Rows from block 9 of the audio encoder of a small audio captioner, named by matrix and row number. Rows with one number belong to one neuron. Each number is 200 + 30 x the weight over its row's rms, rounded and kept within 0 to 999. All counts start at 0.
After each neuron's rows are labels from the 100 clips, of 14976, where the neuron reaches its highest value: "strongest on" is what is common among them. Only what is clearly more common there than usual is listed. The data: single notes of musical instruments (NSynth).
# fc1: MLP up (encoder.blocks.9.mlp.fc1.weight, 1280x320), inputs 0-159
# fc2: MLP down (encoder.blocks.9.mlp.fc2.weight, 320x1280, transposed), outputs 0-159

fc1.429,223,180,208,196,217,226,213,218,260,192,189,191,136,190,216,185,227,166,212,193,237,261,201,218,201,235,149,180,132,246,185,216,163,211,204,171,188,169,224,220,247,241,191,181,171,198,209,211,174,180,196,171,242,239,195,273,230,210,195,242,172,161,175,221,194,214,242,223,164,197,160,207,215,212,222,209,202,220,202,208,157,194,217,182,135,197,237,161,193,221,181,183,164,170,200,191,181,234,222,252,251,235,177,250,237,196,226,197,177,196,206,270,199,179,158,220,191,175,225,193,208,181,198,127,229,204,190,135,221,160,191,194,183,176,222,150,229,190,172,132,167,208,231,191,176,197,167,225,203,196,182,185,184,186,272,181,174,228,217,157
fc2.429,242,222,163,247,227,168,233,172,182,190,207,229,183,197,152,198,241,173,232,239,213,206,196,144,148,185,192,204,199,199,169,206,225,243,222,249,168,196,233,190,184,187,180,228,188,146,188,210,181,166,237,221,160,204,214,249,199,175,170,236,218,151,230,213,222,198,269,194,214,146,177,208,153,258,189,209,233,162,179,193,175,184,229,147,222,237,196,233,163,211,157,196,168,211,207,155,181,135,241,211,180,219,174,206,210,195,167,218,193,205,162,177,238,119,213,264,219,159,162,231,250,211,213,185,111,273,171,169,197,211,178,213,243,254,207,212,177,202,238,224,196,206,171,214,166,260,199,196,246,176,213,237,190,232,197,191,231,202,255,161
strongest on: guitar; octave 3

fc1.710,188,185,191,192,249,222,199,179,178,224,219,204,216,187,187,288,230,150,146,167,233,202,223,129,203,175,213,269,222,205,180,225,171,165,197,192,171,194,205,162,176,137,177,228,155,196,149,202,196,168,205,190,252,193,171,243,156,197,147,188,196,194,132,203,214,156,188,221,233,208,206,230,194,199,195,212,168,193,203,213,227,250,183,170,255,183,164,211,189,211,146,225,175,157,191,232,265,239,202,168,235,160,212,210,229,204,153,212,217,190,227,141,162,184,225,165,203,188,198,165,203,188,220,185,213,153,177,199,244,223,167,296,149,189,179,166,163,185,202,193,203,189,163,195,233,174,170,183,217,203,221,220,181,233,210,169,224,224,173,203
fc2.710,198,163,178,225,164,198,163,218,250,221,172,182,173,139,268,178,171,222,212,115,200,171,189,229,270,161,215,135,199,184,261,231,154,244,192,151,216,264,159,198,181,217,149,212,178,230,199,226,223,207,219,207,158,220,189,177,217,195,177,234,260,194,146,174,203,235,177,200,151,194,170,180,195,177,179,193,207,206,263,206,224,187,198,204,174,224,211,204,227,202,216,176,159,189,180,242,195,247,164,231,190,184,194,210,161,187,202,154,215,216,232,197,204,163,214,210,105,163,188,184,237,144,213,180,184,194,209,184,170,196,177,221,217,170,181,203,215,169,206,158,202,203,140,232,220,168,219,176,224,200,229,155,157,184,223,182,182,208,179,181
strongest on: octave 2

fc1.267,195,168,177,250,220,195,229,137,266,231,214,171,183,221,226,177,201,194,298,179,186,165,165,210,209,222,239,244,179,206,162,200,215,201,223,203,167,214,156,209,169,204,168,208,169,196,206,197,192,212,205,224,233,246,190,222,220,157,236,181,188,208,235,224,190,250,194,231,165,193,228,154,202,160,226,207,225,267,170,227,173,161,195,196,223,168,213,200,199,251,198,194,219,241,177,218,219,224,202,187,214,184,163,197,222,205,187,223,192,157,214,173,138,216,171,215,196,204,201,222,167,225,240,195,172,176,202,151,189,167,263,173,238,156,213,227,197,243,222,202,143,294,190,199,147,228,161,228,167,186,116,281,123,200,225,264,200,238,185,204
fc2.267,170,242,109,242,182,236,180,236,202,172,192,176,194,276,213,158,154,207,237,233,197,244,130,150,202,156,212,199,173,164,256,184,200,174,170,196,224,207,134,228,197,162,219,253,248,224,203,221,165,265,140,189,214,219,207,179,228,208,160,168,216,225,180,196,200,220,185,167,227,181,253,183,153,239,219,230,177,212,255,179,175,206,220,194,163,183,176,209,171,157,165,214,251,169,200,255,231,196,202,184,183,190,209,184,249,209,185,255,229,167,198,179,197,226,185,219,207,243,185,227,174,198,202,207,183,166,173,168,166,248,145,187,243,213,185,167,221,254,202,206,256,170,182,174,197,241,163,188,181,248,187,144,256,169,163,169,209,175,164,208
strongest on: octave 3; pitch class F#

fc1.725,180,188,164,222,191,188,186,206,198,198,249,166,230,209,196,199,147,193,171,187,230,214,163,228,148,184,229,160,154,79,235,147,216,178,183,161,214,201,135,184,231,217,173,216,185,253,164,184,219,151,220,146,228,249,186,214,243,216,193,157,204,196,176,202,201,264,201,254,240,208,210,222,228,217,229,180,215,210,170,170,239,184,127,184,148,124,208,193,169,168,209,157,219,202,212,202,193,197,136,254,194,209,213,182,250,172,168,217,194,197,155,225,174,213,219,185,232,226,185,235,163,203,214,135,169,225,208,188,177,180,232,205,204,235,226,223,252,208,205,212,219,177,261,213,252,168,178,241,176,208,187,227,186,216,236,166,143,207,168,213
fc2.725,218,176,200,169,220,156,226,234,173,214,208,178,214,196,192,202,243,185,200,234,154,201,215,195,196,186,190,223,201,176,171,210,279,181,242,216,214,183,211,177,229,206,190,218,158,189,224,177,164,186,227,171,184,183,222,177,215,212,208,218,193,172,240,291,170,192,174,179,189,178,169,205,246,179,134,207,155,221,232,189,230,179,184,131,193,214,187,217,183,216,207,214,246,172,246,198,219,196,220,131,260,233,193,213,180,212,176,217,159,226,193,177,228,164,232,191,167,198,164,214,213,210,204,247,205,164,198,264,231,235,164,184,246,237,232,203,235,211,148,170,177,198,205,185,248,196,151,216,198,220,181,250,199,179,227,199,195,184,252,184
strongest on: pitch class F; octave 5; note: F4; pitch class G

fc1.73,195,194,198,246,204,180,211,186,261,206,216,194,134,155,238,248,202,207,276,196,213,176,196,213,164,200,225,250,173,290,194,209,200,202,214,209,194,204,203,193,159,228,231,188,207,180,226,238,274,178,165,258,163,267,225,243,161,157,199,203,213,179,178,221,223,229,250,234,204,192,243,228,232,173,188,192,224,192,198,237,184,188,180,172,221,217,194,192,198,238,241,215,196,181,237,202,202,210,205,155,276,201,179,198,216,188,226,197,187,165,205,195,221,266,226,226,205,127,233,176,176,156,218,160,234,204,177,196,219,180,171,216,224,193,186,216,192,203,186,176,164,203,249,234,210,184,184,224,114,269,169,211,181,228,234,207,265,175,164,187
fc2.73,205,214,205,233,200,156,211,166,207,243,165,221,153,218,208,166,231,155,228,246,200,245,187,182,177,216,230,199,163,190,207,186,229,175,183,223,178,222,224,165,200,184,171,247,153,201,183,248,131,195,248,187,162,153,160,262,221,191,139,197,214,222,239,215,220,165,220,205,206,173,183,198,218,199,185,205,154,205,217,195,169,199,156,225,197,253,200,207,174,245,235,178,175,220,193,247,194,224,159,204,184,206,199,174,253,210,213,214,160,257,184,206,263,149,209,239,180,157,186,197,208,185,195,182,198,234,208,186,248,211,195,188,251,189,240,212,151,167,243,170,160,225,180,119,265,215,188,156,205,188,203,215,195,192,216,216,152,219,206,176
strongest on: pitch class G#; organ; octave 2

fc1.298,181,252,181,94,208,204,195,196,249,190,181,187,178,206,227,142,218,217,159,219,227,201,198,239,150,204,229,213,157,178,144,160,173,206,192,170,175,223,188,206,215,225,187,190,213,177,187,160,209,212,191,147,238,249,222,196,235,168,207,173,212,215,176,181,143,266,243,221,205,237,171,180,214,161,190,197,198,237,224,177,242,222,189,195,129,175,234,198,203,248,172,197,172,222,162,199,230,223,195,224,230,186,213,223,256,200,173,173,197,154,220,204,163,250,251,211,141,210,187,210,212,174,256,202,198,226,194,167,190,176,204,183,194,167,216,195,206,218,169,182,195,217,232,206,226,178,186,234,211,191,211,232,199,162,204,188,204,193,166,212
fc2.298,211,174,183,212,188,241,204,168,198,252,252,204,181,196,202,250,220,204,249,244,249,205,168,223,167,153,212,234,154,241,197,194,234,179,212,176,154,158,227,171,202,189,170,173,158,207,180,240,158,199,180,174,207,138,173,177,184,191,150,189,236,143,229,229,249,226,215,214,197,178,228,170,160,236,153,202,219,255,181,235,190,213,173,209,257,265,212,207,181,228,180,232,212,230,225,235,212,187,191,151,212,181,174,238,247,255,232,199,211,218,183,183,182,195,223,224,217,177,206,155,195,207,186,190,201,160,198,215,189,200,219,209,248,220,196,195,193,219,159,136,183,189,174,162,276,239,220,274,257,210,230,180,122,192,203,236,184,173,199,180
strongest on: pitch class F; octave 6; note: F6

fc1.357,173,184,133,263,222,186,219,199,203,239,172,150,201,187,225,226,256,265,204,183,167,179,178,217,235,200,199,251,170,210,178,221,186,212,228,135,129,202,198,198,162,217,182,172,148,141,226,206,221,187,203,207,242,169,221,205,218,148,190,168,184,236,264,183,242,181,233,201,198,175,189,195,192,197,185,177,192,206,253,250,209,193,251,207,229,245,177,192,203,251,184,247,187,201,231,190,185,231,230,210,214,221,138,215,220,174,166,228,224,175,216,181,178,229,188,243,188,223,189,186,172,199,276,158,213,173,193,194,245,192,176,204,277,203,220,181,152,186,194,202,165,215,198,212,211,222,85,231,135,227,152,226,168,202,188,204,257,191,213,264
fc2.357,180,200,177,201,185,206,268,200,202,213,165,186,218,172,247,151,179,189,181,235,161,201,139,175,227,208,210,226,134,209,236,172,126,205,207,217,231,198,180,208,176,174,166,256,177,146,237,192,235,161,161,208,193,164,191,184,235,197,161,235,191,235,220,181,198,206,176,159,212,183,213,212,237,197,186,226,183,189,253,168,182,176,204,219,202,205,214,241,167,204,204,215,202,187,256,203,212,261,190,162,195,198,183,228,220,205,181,158,222,211,185,190,198,194,230,234,175,185,193,231,259,156,208,227,194,205,179,217,176,190,185,164,197,197,143,191,184,168,217,208,188,233,211,216,164,210,174,209,219,184,201,188,231,150,166,127,129,197,139,202
strongest on: octave 3; pitch class C#; note: C#3; note: B3

fc1.131,159,201,147,204,167,206,199,184,200,200,258,258,179,171,198,211,227,205,198,216,173,213,211,180,141,209,164,138,200,207,165,159,201,210,130,204,145,201,186,179,214,173,230,157,189,193,226,204,284,207,155,149,223,186,205,193,202,194,201,169,197,175,227,213,185,232,253,239,228,193,210,224,221,224,161,250,214,189,176,178,199,192,230,197,159,184,213,184,199,244,146,161,219,225,166,224,220,238,250,211,238,141,165,179,203,277,187,188,177,187,209,223,205,161,181,170,204,197,179,159,192,124,264,230,201,214,199,192,169,208,173,176,240,191,168,268,179,177,163,204,200,213,208,197,191,184,183,271,169,181,238,191,149,200,205,202,133,199,194,191
fc2.131,206,191,188,204,227,191,133,201,184,188,234,184,201,201,217,229,232,224,228,212,207,266,180,176,181,193,163,236,192,165,262,254,235,189,205,221,182,160,135,179,202,202,231,184,169,211,182,209,226,191,207,200,251,175,197,165,219,193,161,154,192,266,218,210,232,207,152,165,248,208,209,221,209,209,185,223,238,223,156,150,201,211,167,210,227,168,156,183,172,200,207,235,199,229,235,203,219,175,191,142,188,208,197,165,205,163,187,222,232,172,164,219,170,236,169,226,237,265,258,191,179,212,126,190,214,204,173,199,203,211,120,181,159,239,201,138,199,197,189,219,171,229,242,211,171,227,180,237,196,193,152,188,276,178,159,182,162,221,165,210
strongest on: pitch class G#

fc1.139,210,279,218,236,189,259,227,195,223,142,200,187,244,211,183,227,184,273,228,217,200,247,178,160,211,196,257,204,173,195,275,181,240,230,242,131,225,173,164,187,172,230,193,186,218,179,211,186,213,186,214,129,251,230,183,252,184,175,191,215,192,201,175,208,196,205,219,181,160,230,247,229,223,242,206,201,192,198,147,150,170,217,190,235,171,214,254,189,236,246,207,219,177,173,215,143,207,174,187,153,194,193,179,263,187,300,222,185,211,196,171,180,192,186,219,197,218,254,182,153,178,215,139,185,158,171,171,187,212,181,210,191,188,225,106,172,145,161,221,198,182,184,198,217,231,206,177,224,231,195,162,137,181,238,246,207,166,204,212,172
fc2.139,164,196,201,255,168,200,204,201,127,190,202,225,217,202,165,194,199,172,279,184,167,187,176,168,201,206,134,233,230,223,185,189,195,220,204,223,214,212,227,151,265,224,217,230,189,172,145,210,186,184,191,132,193,246,166,204,194,153,214,189,197,159,210,164,226,238,211,242,196,167,192,229,148,237,196,172,196,153,194,219,195,150,185,201,230,238,202,203,190,180,200,240,209,194,163,209,223,167,182,218,190,257,173,213,219,156,235,190,191,212,229,232,200,198,182,179,277,185,202,236,212,200,220,209,191,230,187,204,242,196,202,215,199,182,198,179,218,180,203,176,229,182,226,195,197,239,240,217,169,226,265,155,205,164,182,148,257,179,224,173
strongest on: guitar; pitch class D#

fc1.64,176,211,216,199,245,213,224,167,248,234,190,187,147,205,198,140,234,177,215,180,244,190,209,266,219,207,162,227,204,112,181,248,205,205,184,199,173,177,178,210,200,209,216,199,237,209,135,199,165,164,180,218,199,205,226,223,182,170,201,241,147,192,223,203,108,195,156,188,211,137,236,189,158,191,186,195,177,185,218,188,227,169,204,202,169,167,191,240,219,185,218,178,239,205,218,180,194,205,262,228,219,242,207,225,189,216,228,190,152,209,178,155,148,214,207,199,164,208,183,226,188,276,144,178,176,181,179,172,210,159,198,215,150,187,226,229,284,143,178,195,201,231,221,185,190,166,261,206,183,145,247,230,170,258,186,218,226,247,263,208
fc2.64,165,191,204,225,155,251,186,180,200,208,195,209,180,221,251,243,231,142,181,215,206,163,192,236,225,258,183,208,218,254,187,219,180,182,217,199,239,232,239,202,205,219,233,169,194,216,226,193,135,191,200,156,202,174,238,199,186,256,215,202,170,207,214,217,198,183,213,203,249,202,172,250,235,172,195,193,213,217,155,224,175,249,176,188,206,167,224,168,187,225,210,259,170,225,204,247,204,163,149,181,199,224,183,200,240,196,215,221,175,190,225,185,271,198,173,208,182,122,168,186,184,224,204,187,208,187,184,221,223,221,245,158,248,201,181,220,172,166,195,171,230,182,235,166,221,183,196,136,185,146,161,245,156,200,172,242,142,237,174,207
strongest on: octave 5; pitch class G; note: G5; string

fc1.254,234,198,221,215,169,165,177,203,218,207,236,121,208,198,218,214,239,159,136,210,277,241,187,177,155,212,186,187,187,153,216,215,184,216,170,201,232,210,201,186,236,223,176,175,201,176,287,167,230,176,153,168,235,245,236,182,219,201,198,179,212,182,202,261,144,242,246,222,217,198,156,278,213,184,207,183,170,192,190,163,191,170,192,152,141,213,223,148,227,225,228,213,112,220,230,180,197,234,201,198,236,206,195,225,228,228,237,177,135,184,157,198,220,260,177,223,197,191,225,201,171,167,155,168,268,204,201,155,220,196,213,199,193,202,165,215,154,170,208,136,177,185,213,218,251,263,192,242,245,156,179,166,198,183,263,195,196,186,197,140
fc2.254,170,263,178,143,207,180,194,177,203,209,231,222,199,206,229,214,234,195,224,221,219,226,196,199,187,244,211,227,229,205,191,226,248,169,183,151,197,197,192,197,178,217,233,164,230,190,167,185,173,196,198,235,226,189,211,213,167,227,212,123,159,156,174,218,207,171,210,217,178,178,152,214,221,222,175,215,219,196,123,199,231,276,172,165,211,179,171,228,202,171,214,192,192,218,191,207,182,232,208,155,203,199,214,168,201,199,218,199,258,213,173,177,214,150,207,224,162,185,230,179,225,206,165,207,197,185,179,211,178,274,175,211,182,258,234,211,239,173,160,188,222,223,199,232,270,241,208,210,154,242,168,225,185,227,179,224,137,148,169,260
strongest on: pitch class F; octave 6; note: F6

fc1.113,189,208,219,184,243,182,187,223,205,238,199,210,177,227,226,157,221,204,194,181,215,179,164,272,213,190,221,236,178,158,207,173,167,155,182,169,194,203,160,189,184,225,184,201,268,213,179,141,193,144,208,174,147,209,148,208,248,173,245,191,218,209,223,148,212,231,205,229,221,221,179,136,170,166,166,211,217,225,231,213,199,177,216,199,194,145,242,181,206,225,211,166,207,224,192,214,192,192,185,239,216,217,235,229,168,214,204,190,188,165,165,211,178,206,188,210,163,191,219,230,177,177,183,141,187,241,226,160,217,211,214,166,148,188,168,185,239,255,207,169,185,213,213,167,184,143,220,246,210,164,182,233,173,162,232,171,147,219,181,153
fc2.113,177,179,214,169,201,173,207,219,222,202,200,206,174,232,276,224,215,156,155,232,221,169,148,198,193,190,213,220,163,188,195,231,212,161,204,195,261,176,254,197,237,192,157,141,147,175,163,206,157,229,235,172,170,116,181,191,204,213,148,197,153,173,217,215,240,201,205,210,176,113,209,219,246,189,123,180,144,209,196,243,247,208,193,187,218,241,215,229,194,229,246,279,226,220,233,233,193,179,197,182,222,208,199,182,198,265,252,202,213,224,219,177,211,196,192,193,202,179,200,178,188,183,228,164,196,185,234,228,241,199,187,213,229,248,198,165,267,206,187,170,214,221,216,160,226,183,202,216,248,210,211,233,180,216,198,264,160,229,176,204
strongest on: pitch class F; octave 5; octave 4; note: F4

fc1.399,227,204,186,171,227,185,174,201,294,226,212,221,167,245,214,201,190,194,229,250,175,203,226,170,160,184,223,189,187,203,200,224,198,182,212,230,230,249,186,205,214,125,126,208,244,194,169,258,217,192,178,234,163,161,185,194,171,193,191,155,226,152,175,261,197,198,223,234,224,207,156,174,188,190,236,241,226,121,126,200,179,181,217,191,173,207,228,242,222,167,161,218,225,164,154,158,225,233,180,196,212,191,165,206,227,187,141,231,205,171,194,249,216,182,188,216,160,227,297,186,183,162,215,226,187,191,187,208,183,149,253,254,165,208,187,211,249,159,217,224,175,167,211,216,242,172,238,160,190,200,242,238,163,164,261,256,177,148,187,171
fc2.399,258,191,197,228,248,155,196,202,199,220,234,193,183,180,186,160,198,196,192,176,220,173,268,249,192,192,241,169,215,167,213,159,175,220,174,196,174,247,190,169,143,160,196,215,215,181,208,203,169,169,211,221,254,188,207,221,187,212,168,212,195,212,247,165,192,179,226,187,240,223,141,200,233,158,178,201,214,194,229,163,136,199,200,173,160,188,173,294,167,232,243,205,165,173,202,195,179,209,201,197,232,202,200,194,183,255,137,176,171,223,183,228,207,209,183,178,191,184,152,220,247,247,222,191,175,227,218,196,238,173,166,220,265,241,203,175,166,150,228,217,178,271,188,206,216,181,205,187,203,217,148,190,194,175,242,188,235,199,224,215
strongest on: octave 2; mallet; pitch class: G; note: G2

fc1.285,204,208,239,163,216,165,160,210,204,189,208,221,188,217,227,186,185,145,188,225,225,225,203,242,196,232,196,213,187,174,209,209,223,186,209,182,200,215,204,197,181,205,170,187,243,217,237,206,209,118,197,195,162,270,196,205,252,228,238,200,189,191,240,217,207,196,187,233,155,200,151,237,203,199,148,200,200,198,170,184,200,151,221,170,164,218,163,174,192,217,182,185,210,174,209,182,174,213,218,204,263,182,155,258,205,169,204,214,220,217,165,296,187,221,141,270,211,180,177,200,189,186,185,187,197,220,216,220,193,225,218,203,234,244,149,227,245,225,186,212,211,233,153,184,237,128,208,243,184,201,146,228,187,193,199,180,206,207,155,185
fc2.285,193,222,199,211,159,183,235,208,190,190,241,147,170,198,225,200,185,182,156,229,174,190,187,158,239,158,181,147,252,179,216,205,199,195,197,191,158,213,170,236,150,199,227,201,169,223,194,153,219,174,195,188,153,233,230,178,226,190,236,259,204,155,203,199,137,199,297,194,218,226,210,222,243,196,182,182,196,172,257,193,193,186,215,142,223,169,146,238,215,224,177,164,200,179,215,165,232,217,191,230,237,185,191,179,200,187,164,235,208,165,241,204,246,180,188,225,159,201,234,231,204,159,252,193,169,278,185,181,198,220,150,220,200,209,178,193,172,152,205,216,235,185,218,196,239,160,208,199,226,182,204,223,197,247,234,245,219,209,235,183
strongest on: octave 3; pitch class A#

fc1.625,169,124,187,224,165,207,196,199,151,174,248,162,168,249,250,204,156,200,287,210,213,189,161,214,177,257,224,218,145,201,212,198,166,243,201,203,132,248,148,212,197,196,204,111,137,208,193,225,158,217,156,229,232,148,230,259,216,194,167,219,233,213,196,218,179,214,183,187,234,139,187,206,230,184,207,191,184,212,205,218,195,205,222,213,232,186,208,178,163,180,154,198,189,183,170,192,218,214,219,177,196,222,133,202,197,181,226,198,126,158,203,209,197,158,182,181,151,179,199,195,163,213,205,188,179,176,186,199,219,186,229,208,250,190,243,207,144,171,174,184,181,248,206,223,161,217,124,261,187,139,195,168,167,194,212,242,164,214,175,199
fc2.625,208,153,238,181,131,257,178,156,224,184,232,206,191,230,178,226,211,109,220,220,182,228,177,238,210,175,227,209,175,220,205,179,215,197,201,221,165,191,201,179,197,184,89,189,158,189,211,205,249,192,188,168,172,140,197,137,235,200,216,180,241,187,163,188,194,192,230,176,201,235,208,194,131,208,218,202,195,171,234,223,192,201,245,188,276,202,201,209,208,215,184,167,232,198,192,206,201,185,208,154,200,220,222,216,201,218,180,169,207,207,227,249,252,189,234,234,248,163,222,157,199,181,167,194,198,211,177,204,163,181,227,158,166,195,164,208,214,187,191,218,226,150,153,201,180,241,195,151,197,176,203,165,121,213,239,210,170,177,162,214
strongest on: octave 3; pitch class G; note: G3

fc1.541,178,203,187,199,192,223,184,217,246,190,170,167,214,200,214,147,210,216,181,234,198,160,264,196,163,186,151,202,175,221,164,221,182,222,217,197,189,209,197,221,168,167,157,183,194,199,196,176,231,188,174,210,216,195,217,221,195,202,209,140,209,202,203,215,229,214,207,196,243,177,153,151,244,170,203,225,207,250,173,256,215,208,268,208,142,157,210,189,212,239,198,223,222,255,251,211,205,235,222,220,251,152,174,221,193,180,131,200,209,248,162,202,177,199,196,189,207,181,199,178,230,168,240,160,155,213,174,215,249,217,202,122,212,180,205,188,176,212,149,182,196,225,255,223,252,161,161,208,189,226,190,188,213,213,251,150,175,203,228,204
fc2.541,224,182,149,234,228,137,131,244,207,179,152,181,196,248,163,199,235,206,220,270,220,229,204,145,210,195,184,196,248,186,205,226,240,202,197,263,192,122,166,206,208,193,162,192,148,174,223,133,178,177,206,198,210,198,182,235,228,168,156,212,189,190,253,235,193,221,176,198,203,240,222,214,212,221,170,186,236,136,160,133,197,240,215,221,213,190,156,231,147,208,142,164,171,181,214,185,166,199,204,195,228,173,216,214,221,226,178,266,192,212,153,175,177,220,192,189,214,238,185,260,203,214,188,235,194,243,170,181,202,208,134,229,240,205,156,214,207,192,176,232,155,269,197,234,180,201,175,234,214,188,212,214,223,185,198,226,210,160,203,161
strongest on: pitch class G#; pitch class F#

fc1.74,205,235,243,168,187,140,218,239,222,153,231,190,190,233,174,151,213,196,203,202,189,234,243,195,139,252,141,235,247,191,185,176,193,240,203,185,194,243,204,228,209,229,214,100,207,207,230,198,138,191,204,183,233,182,165,189,240,162,141,209,191,160,216,214,216,155,240,227,164,229,230,175,163,209,214,237,164,188,223,194,205,234,240,197,152,119,226,177,201,296,165,193,227,174,183,216,213,208,202,207,201,221,156,206,215,205,177,201,199,178,223,240,219,214,219,182,187,212,190,219,186,188,166,148,189,227,218,193,201,151,170,231,185,194,202,213,244,224,158,185,195,225,192,204,173,197,262,233,231,182,232,219,187,157,234,157,144,230,235,157
fc2.74,261,200,220,225,213,194,237,230,155,255,217,213,275,173,166,253,222,226,199,216,174,147,197,190,214,223,222,246,158,221,195,197,232,133,205,178,198,203,267,141,204,194,230,189,170,177,215,195,210,216,196,208,224,178,215,219,202,178,206,197,177,177,207,239,260,187,175,204,235,205,164,179,252,230,206,246,216,224,191,238,191,208,214,200,190,235,213,194,189,159,220,191,158,216,193,177,201,146,209,233,169,117,146,245,189,193,233,195,218,235,188,203,236,229,221,198,171,180,184,185,240,201,184,244,156,145,204,200,275,183,200,211,202,241,93,220,220,144,187,170,168,221,225,174,181,187,249,240,225,223,206,190,173,169,190,161,234,207,188,258
strongest on: octave 3; reed

fc1.649,198,225,232,178,191,179,215,224,181,187,191,141,181,222,230,164,206,200,152,144,185,207,200,186,138,114,163,240,182,201,234,186,204,164,215,188,212,192,215,224,216,185,232,223,228,236,204,212,197,193,217,165,202,239,168,182,169,170,257,234,151,150,178,219,211,199,186,235,105,193,171,170,166,209,247,262,186,186,172,175,225,252,255,179,167,224,192,213,201,185,171,193,168,226,232,165,226,240,176,222,190,144,234,228,198,196,248,146,203,203,186,224,208,196,188,188,285,218,213,145,178,183,148,244,153,198,278,201,208,192,255,180,164,185,157,202,214,155,171,206,169,166,186,183,181,179,243,185,203,201,212,190,187,200,205,180,198,165,260,144
fc2.649,184,238,163,213,261,207,253,154,170,233,203,187,214,183,191,225,220,159,241,194,188,165,195,182,199,201,150,194,226,207,172,180,226,238,215,170,179,267,202,207,137,259,217,229,223,215,231,203,216,156,197,165,197,201,218,206,167,217,225,224,169,204,254,240,191,223,220,162,236,150,159,218,120,211,178,237,228,221,183,177,155,168,195,225,158,187,190,198,140,201,185,203,164,223,168,188,251,178,198,181,216,221,152,186,211,188,194,224,196,213,176,205,182,180,204,209,222,142,230,240,209,258,196,229,165,268,226,203,182,233,150,193,187,242,179,190,192,212,165,164,215,212,192,257,196,234,151,188,178,195,158,211,193,279,166,134,172,153,262,194
strongest on: octave 2; organ; pitch class C

fc1.224,193,249,220,176,133,220,183,211,250,155,200,191,146,263,195,207,151,165,186,197,185,218,221,221,196,195,232,227,227,204,234,224,188,175,228,152,204,205,168,196,169,214,224,183,225,185,216,256,188,218,196,156,231,158,221,261,180,235,211,209,182,182,238,216,158,219,238,199,130,145,212,252,225,204,214,234,181,270,213,221,176,167,248,163,178,184,254,174,185,207,186,127,211,140,150,200,186,197,183,185,173,176,168,244,211,214,245,220,199,199,172,212,196,174,212,192,245,222,198,155,189,208,227,198,154,235,201,194,162,197,220,202,157,211,153,203,219,154,195,160,221,219,262,234,215,203,224,187,157,216,122,199,183,208,245,225,143,242,230,171
fc2.224,183,172,200,183,186,211,204,131,222,213,214,187,172,246,207,195,215,176,221,219,253,182,149,151,180,197,152,228,230,267,181,197,193,255,240,213,197,219,222,244,230,214,163,188,203,159,224,214,247,205,213,196,156,174,226,147,215,244,220,234,198,173,182,187,198,243,168,162,206,205,214,184,156,195,220,279,218,144,207,211,153,217,247,175,257,180,238,214,193,196,166,207,155,220,174,207,209,165,212,224,204,244,180,182,204,167,222,179,248,208,188,249,129,170,188,142,225,210,227,195,206,178,160,207,244,187,181,167,116,253,208,164,185,167,250,155,212,202,182,212,208,181,147,204,173,222,182,193,192,131,221,172,186,233,210,230,188,151,194,196
strongest on: guitar; pitch class B; octave 6; note: B6

fc1.219,181,245,198,175,230,192,228,222,182,189,178,180,213,200,162,239,187,177,202,187,195,243,188,170,182,200,129,196,139,209,174,252,199,213,187,185,187,195,216,203,202,187,215,204,222,208,203,217,211,175,261,224,186,212,199,193,188,199,211,204,212,181,179,220,176,173,174,217,172,213,220,188,191,206,265,173,202,185,187,200,221,184,216,148,186,171,175,216,161,244,203,213,183,241,230,155,188,240,196,195,219,173,240,209,177,248,124,114,215,169,185,274,149,228,202,214,234,243,189,142,94,208,228,189,197,141,203,174,265,172,192,218,209,198,217,202,209,220,162,198,164,231,270,218,190,177,208,203,161,174,239,184,204,187,186,185,197,208,193,182
fc2.219,242,178,177,189,188,224,164,241,255,213,208,257,163,154,214,159,191,222,222,149,152,197,174,162,205,177,204,197,205,138,225,256,143,218,164,153,173,205,194,200,184,181,211,230,234,207,198,182,261,152,206,229,207,187,219,136,174,168,198,190,206,204,227,193,267,224,206,137,200,198,207,207,162,188,210,233,243,183,179,179,236,162,261,219,179,196,216,193,193,243,210,198,130,212,178,190,180,212,221,256,182,150,192,165,199,202,215,157,247,199,165,203,130,215,187,201,188,214,194,236,191,156,218,187,185,223,171,193,184,190,178,205,168,182,146,194,235,181,190,213,188,264,180,237,217,199,148,179,208,268,175,200,176,181,246,170,204,239,138,190
strongest on: octave 3; pitch class G#; note: G#3; note: C6

fc1.409,210,195,184,212,227,179,207,209,159,170,129,189,227,178,181,224,213,224,214,193,198,204,147,200,229,225,235,223,193,197,166,244,224,165,203,167,200,171,220,135,178,182,170,211,157,202,240,215,158,168,264,181,258,221,174,240,214,192,167,174,199,220,173,200,206,165,180,220,156,218,168,187,159,178,223,184,181,172,227,177,190,160,173,216,183,187,211,191,141,216,214,205,177,212,206,165,259,256,161,241,212,231,259,213,266,237,205,241,191,160,174,141,146,241,229,232,178,211,212,250,215,189,136,169,187,227,187,198,236,165,174,273,217,159,177,156,186,234,180,191,184,239,212,191,215,230,181,198,175,260,171,217,159,242,213,232,233,169,111,244
fc2.409,201,186,220,197,193,197,201,226,226,180,196,204,216,184,262,175,198,170,174,195,201,170,218,251,241,192,220,197,188,197,204,181,184,169,208,156,165,199,247,233,196,218,174,187,191,215,170,259,175,210,194,198,236,194,174,179,204,177,184,228,190,214,201,165,187,208,188,212,166,165,174,179,207,168,128,163,169,252,204,226,205,205,160,242,178,161,221,223,175,213,250,220,260,176,184,231,205,181,171,236,172,227,203,213,135,191,196,205,175,219,211,215,190,239,200,156,177,177,267,179,178,250,169,138,215,190,239,254,137,151,152,164,194,154,236,178,177,235,181,214,215,175,201,208,188,194,185,253,190,195,207,226,180,215,227,211,222,231,161,189
strongest on: octave 3; pitch class B; note: B3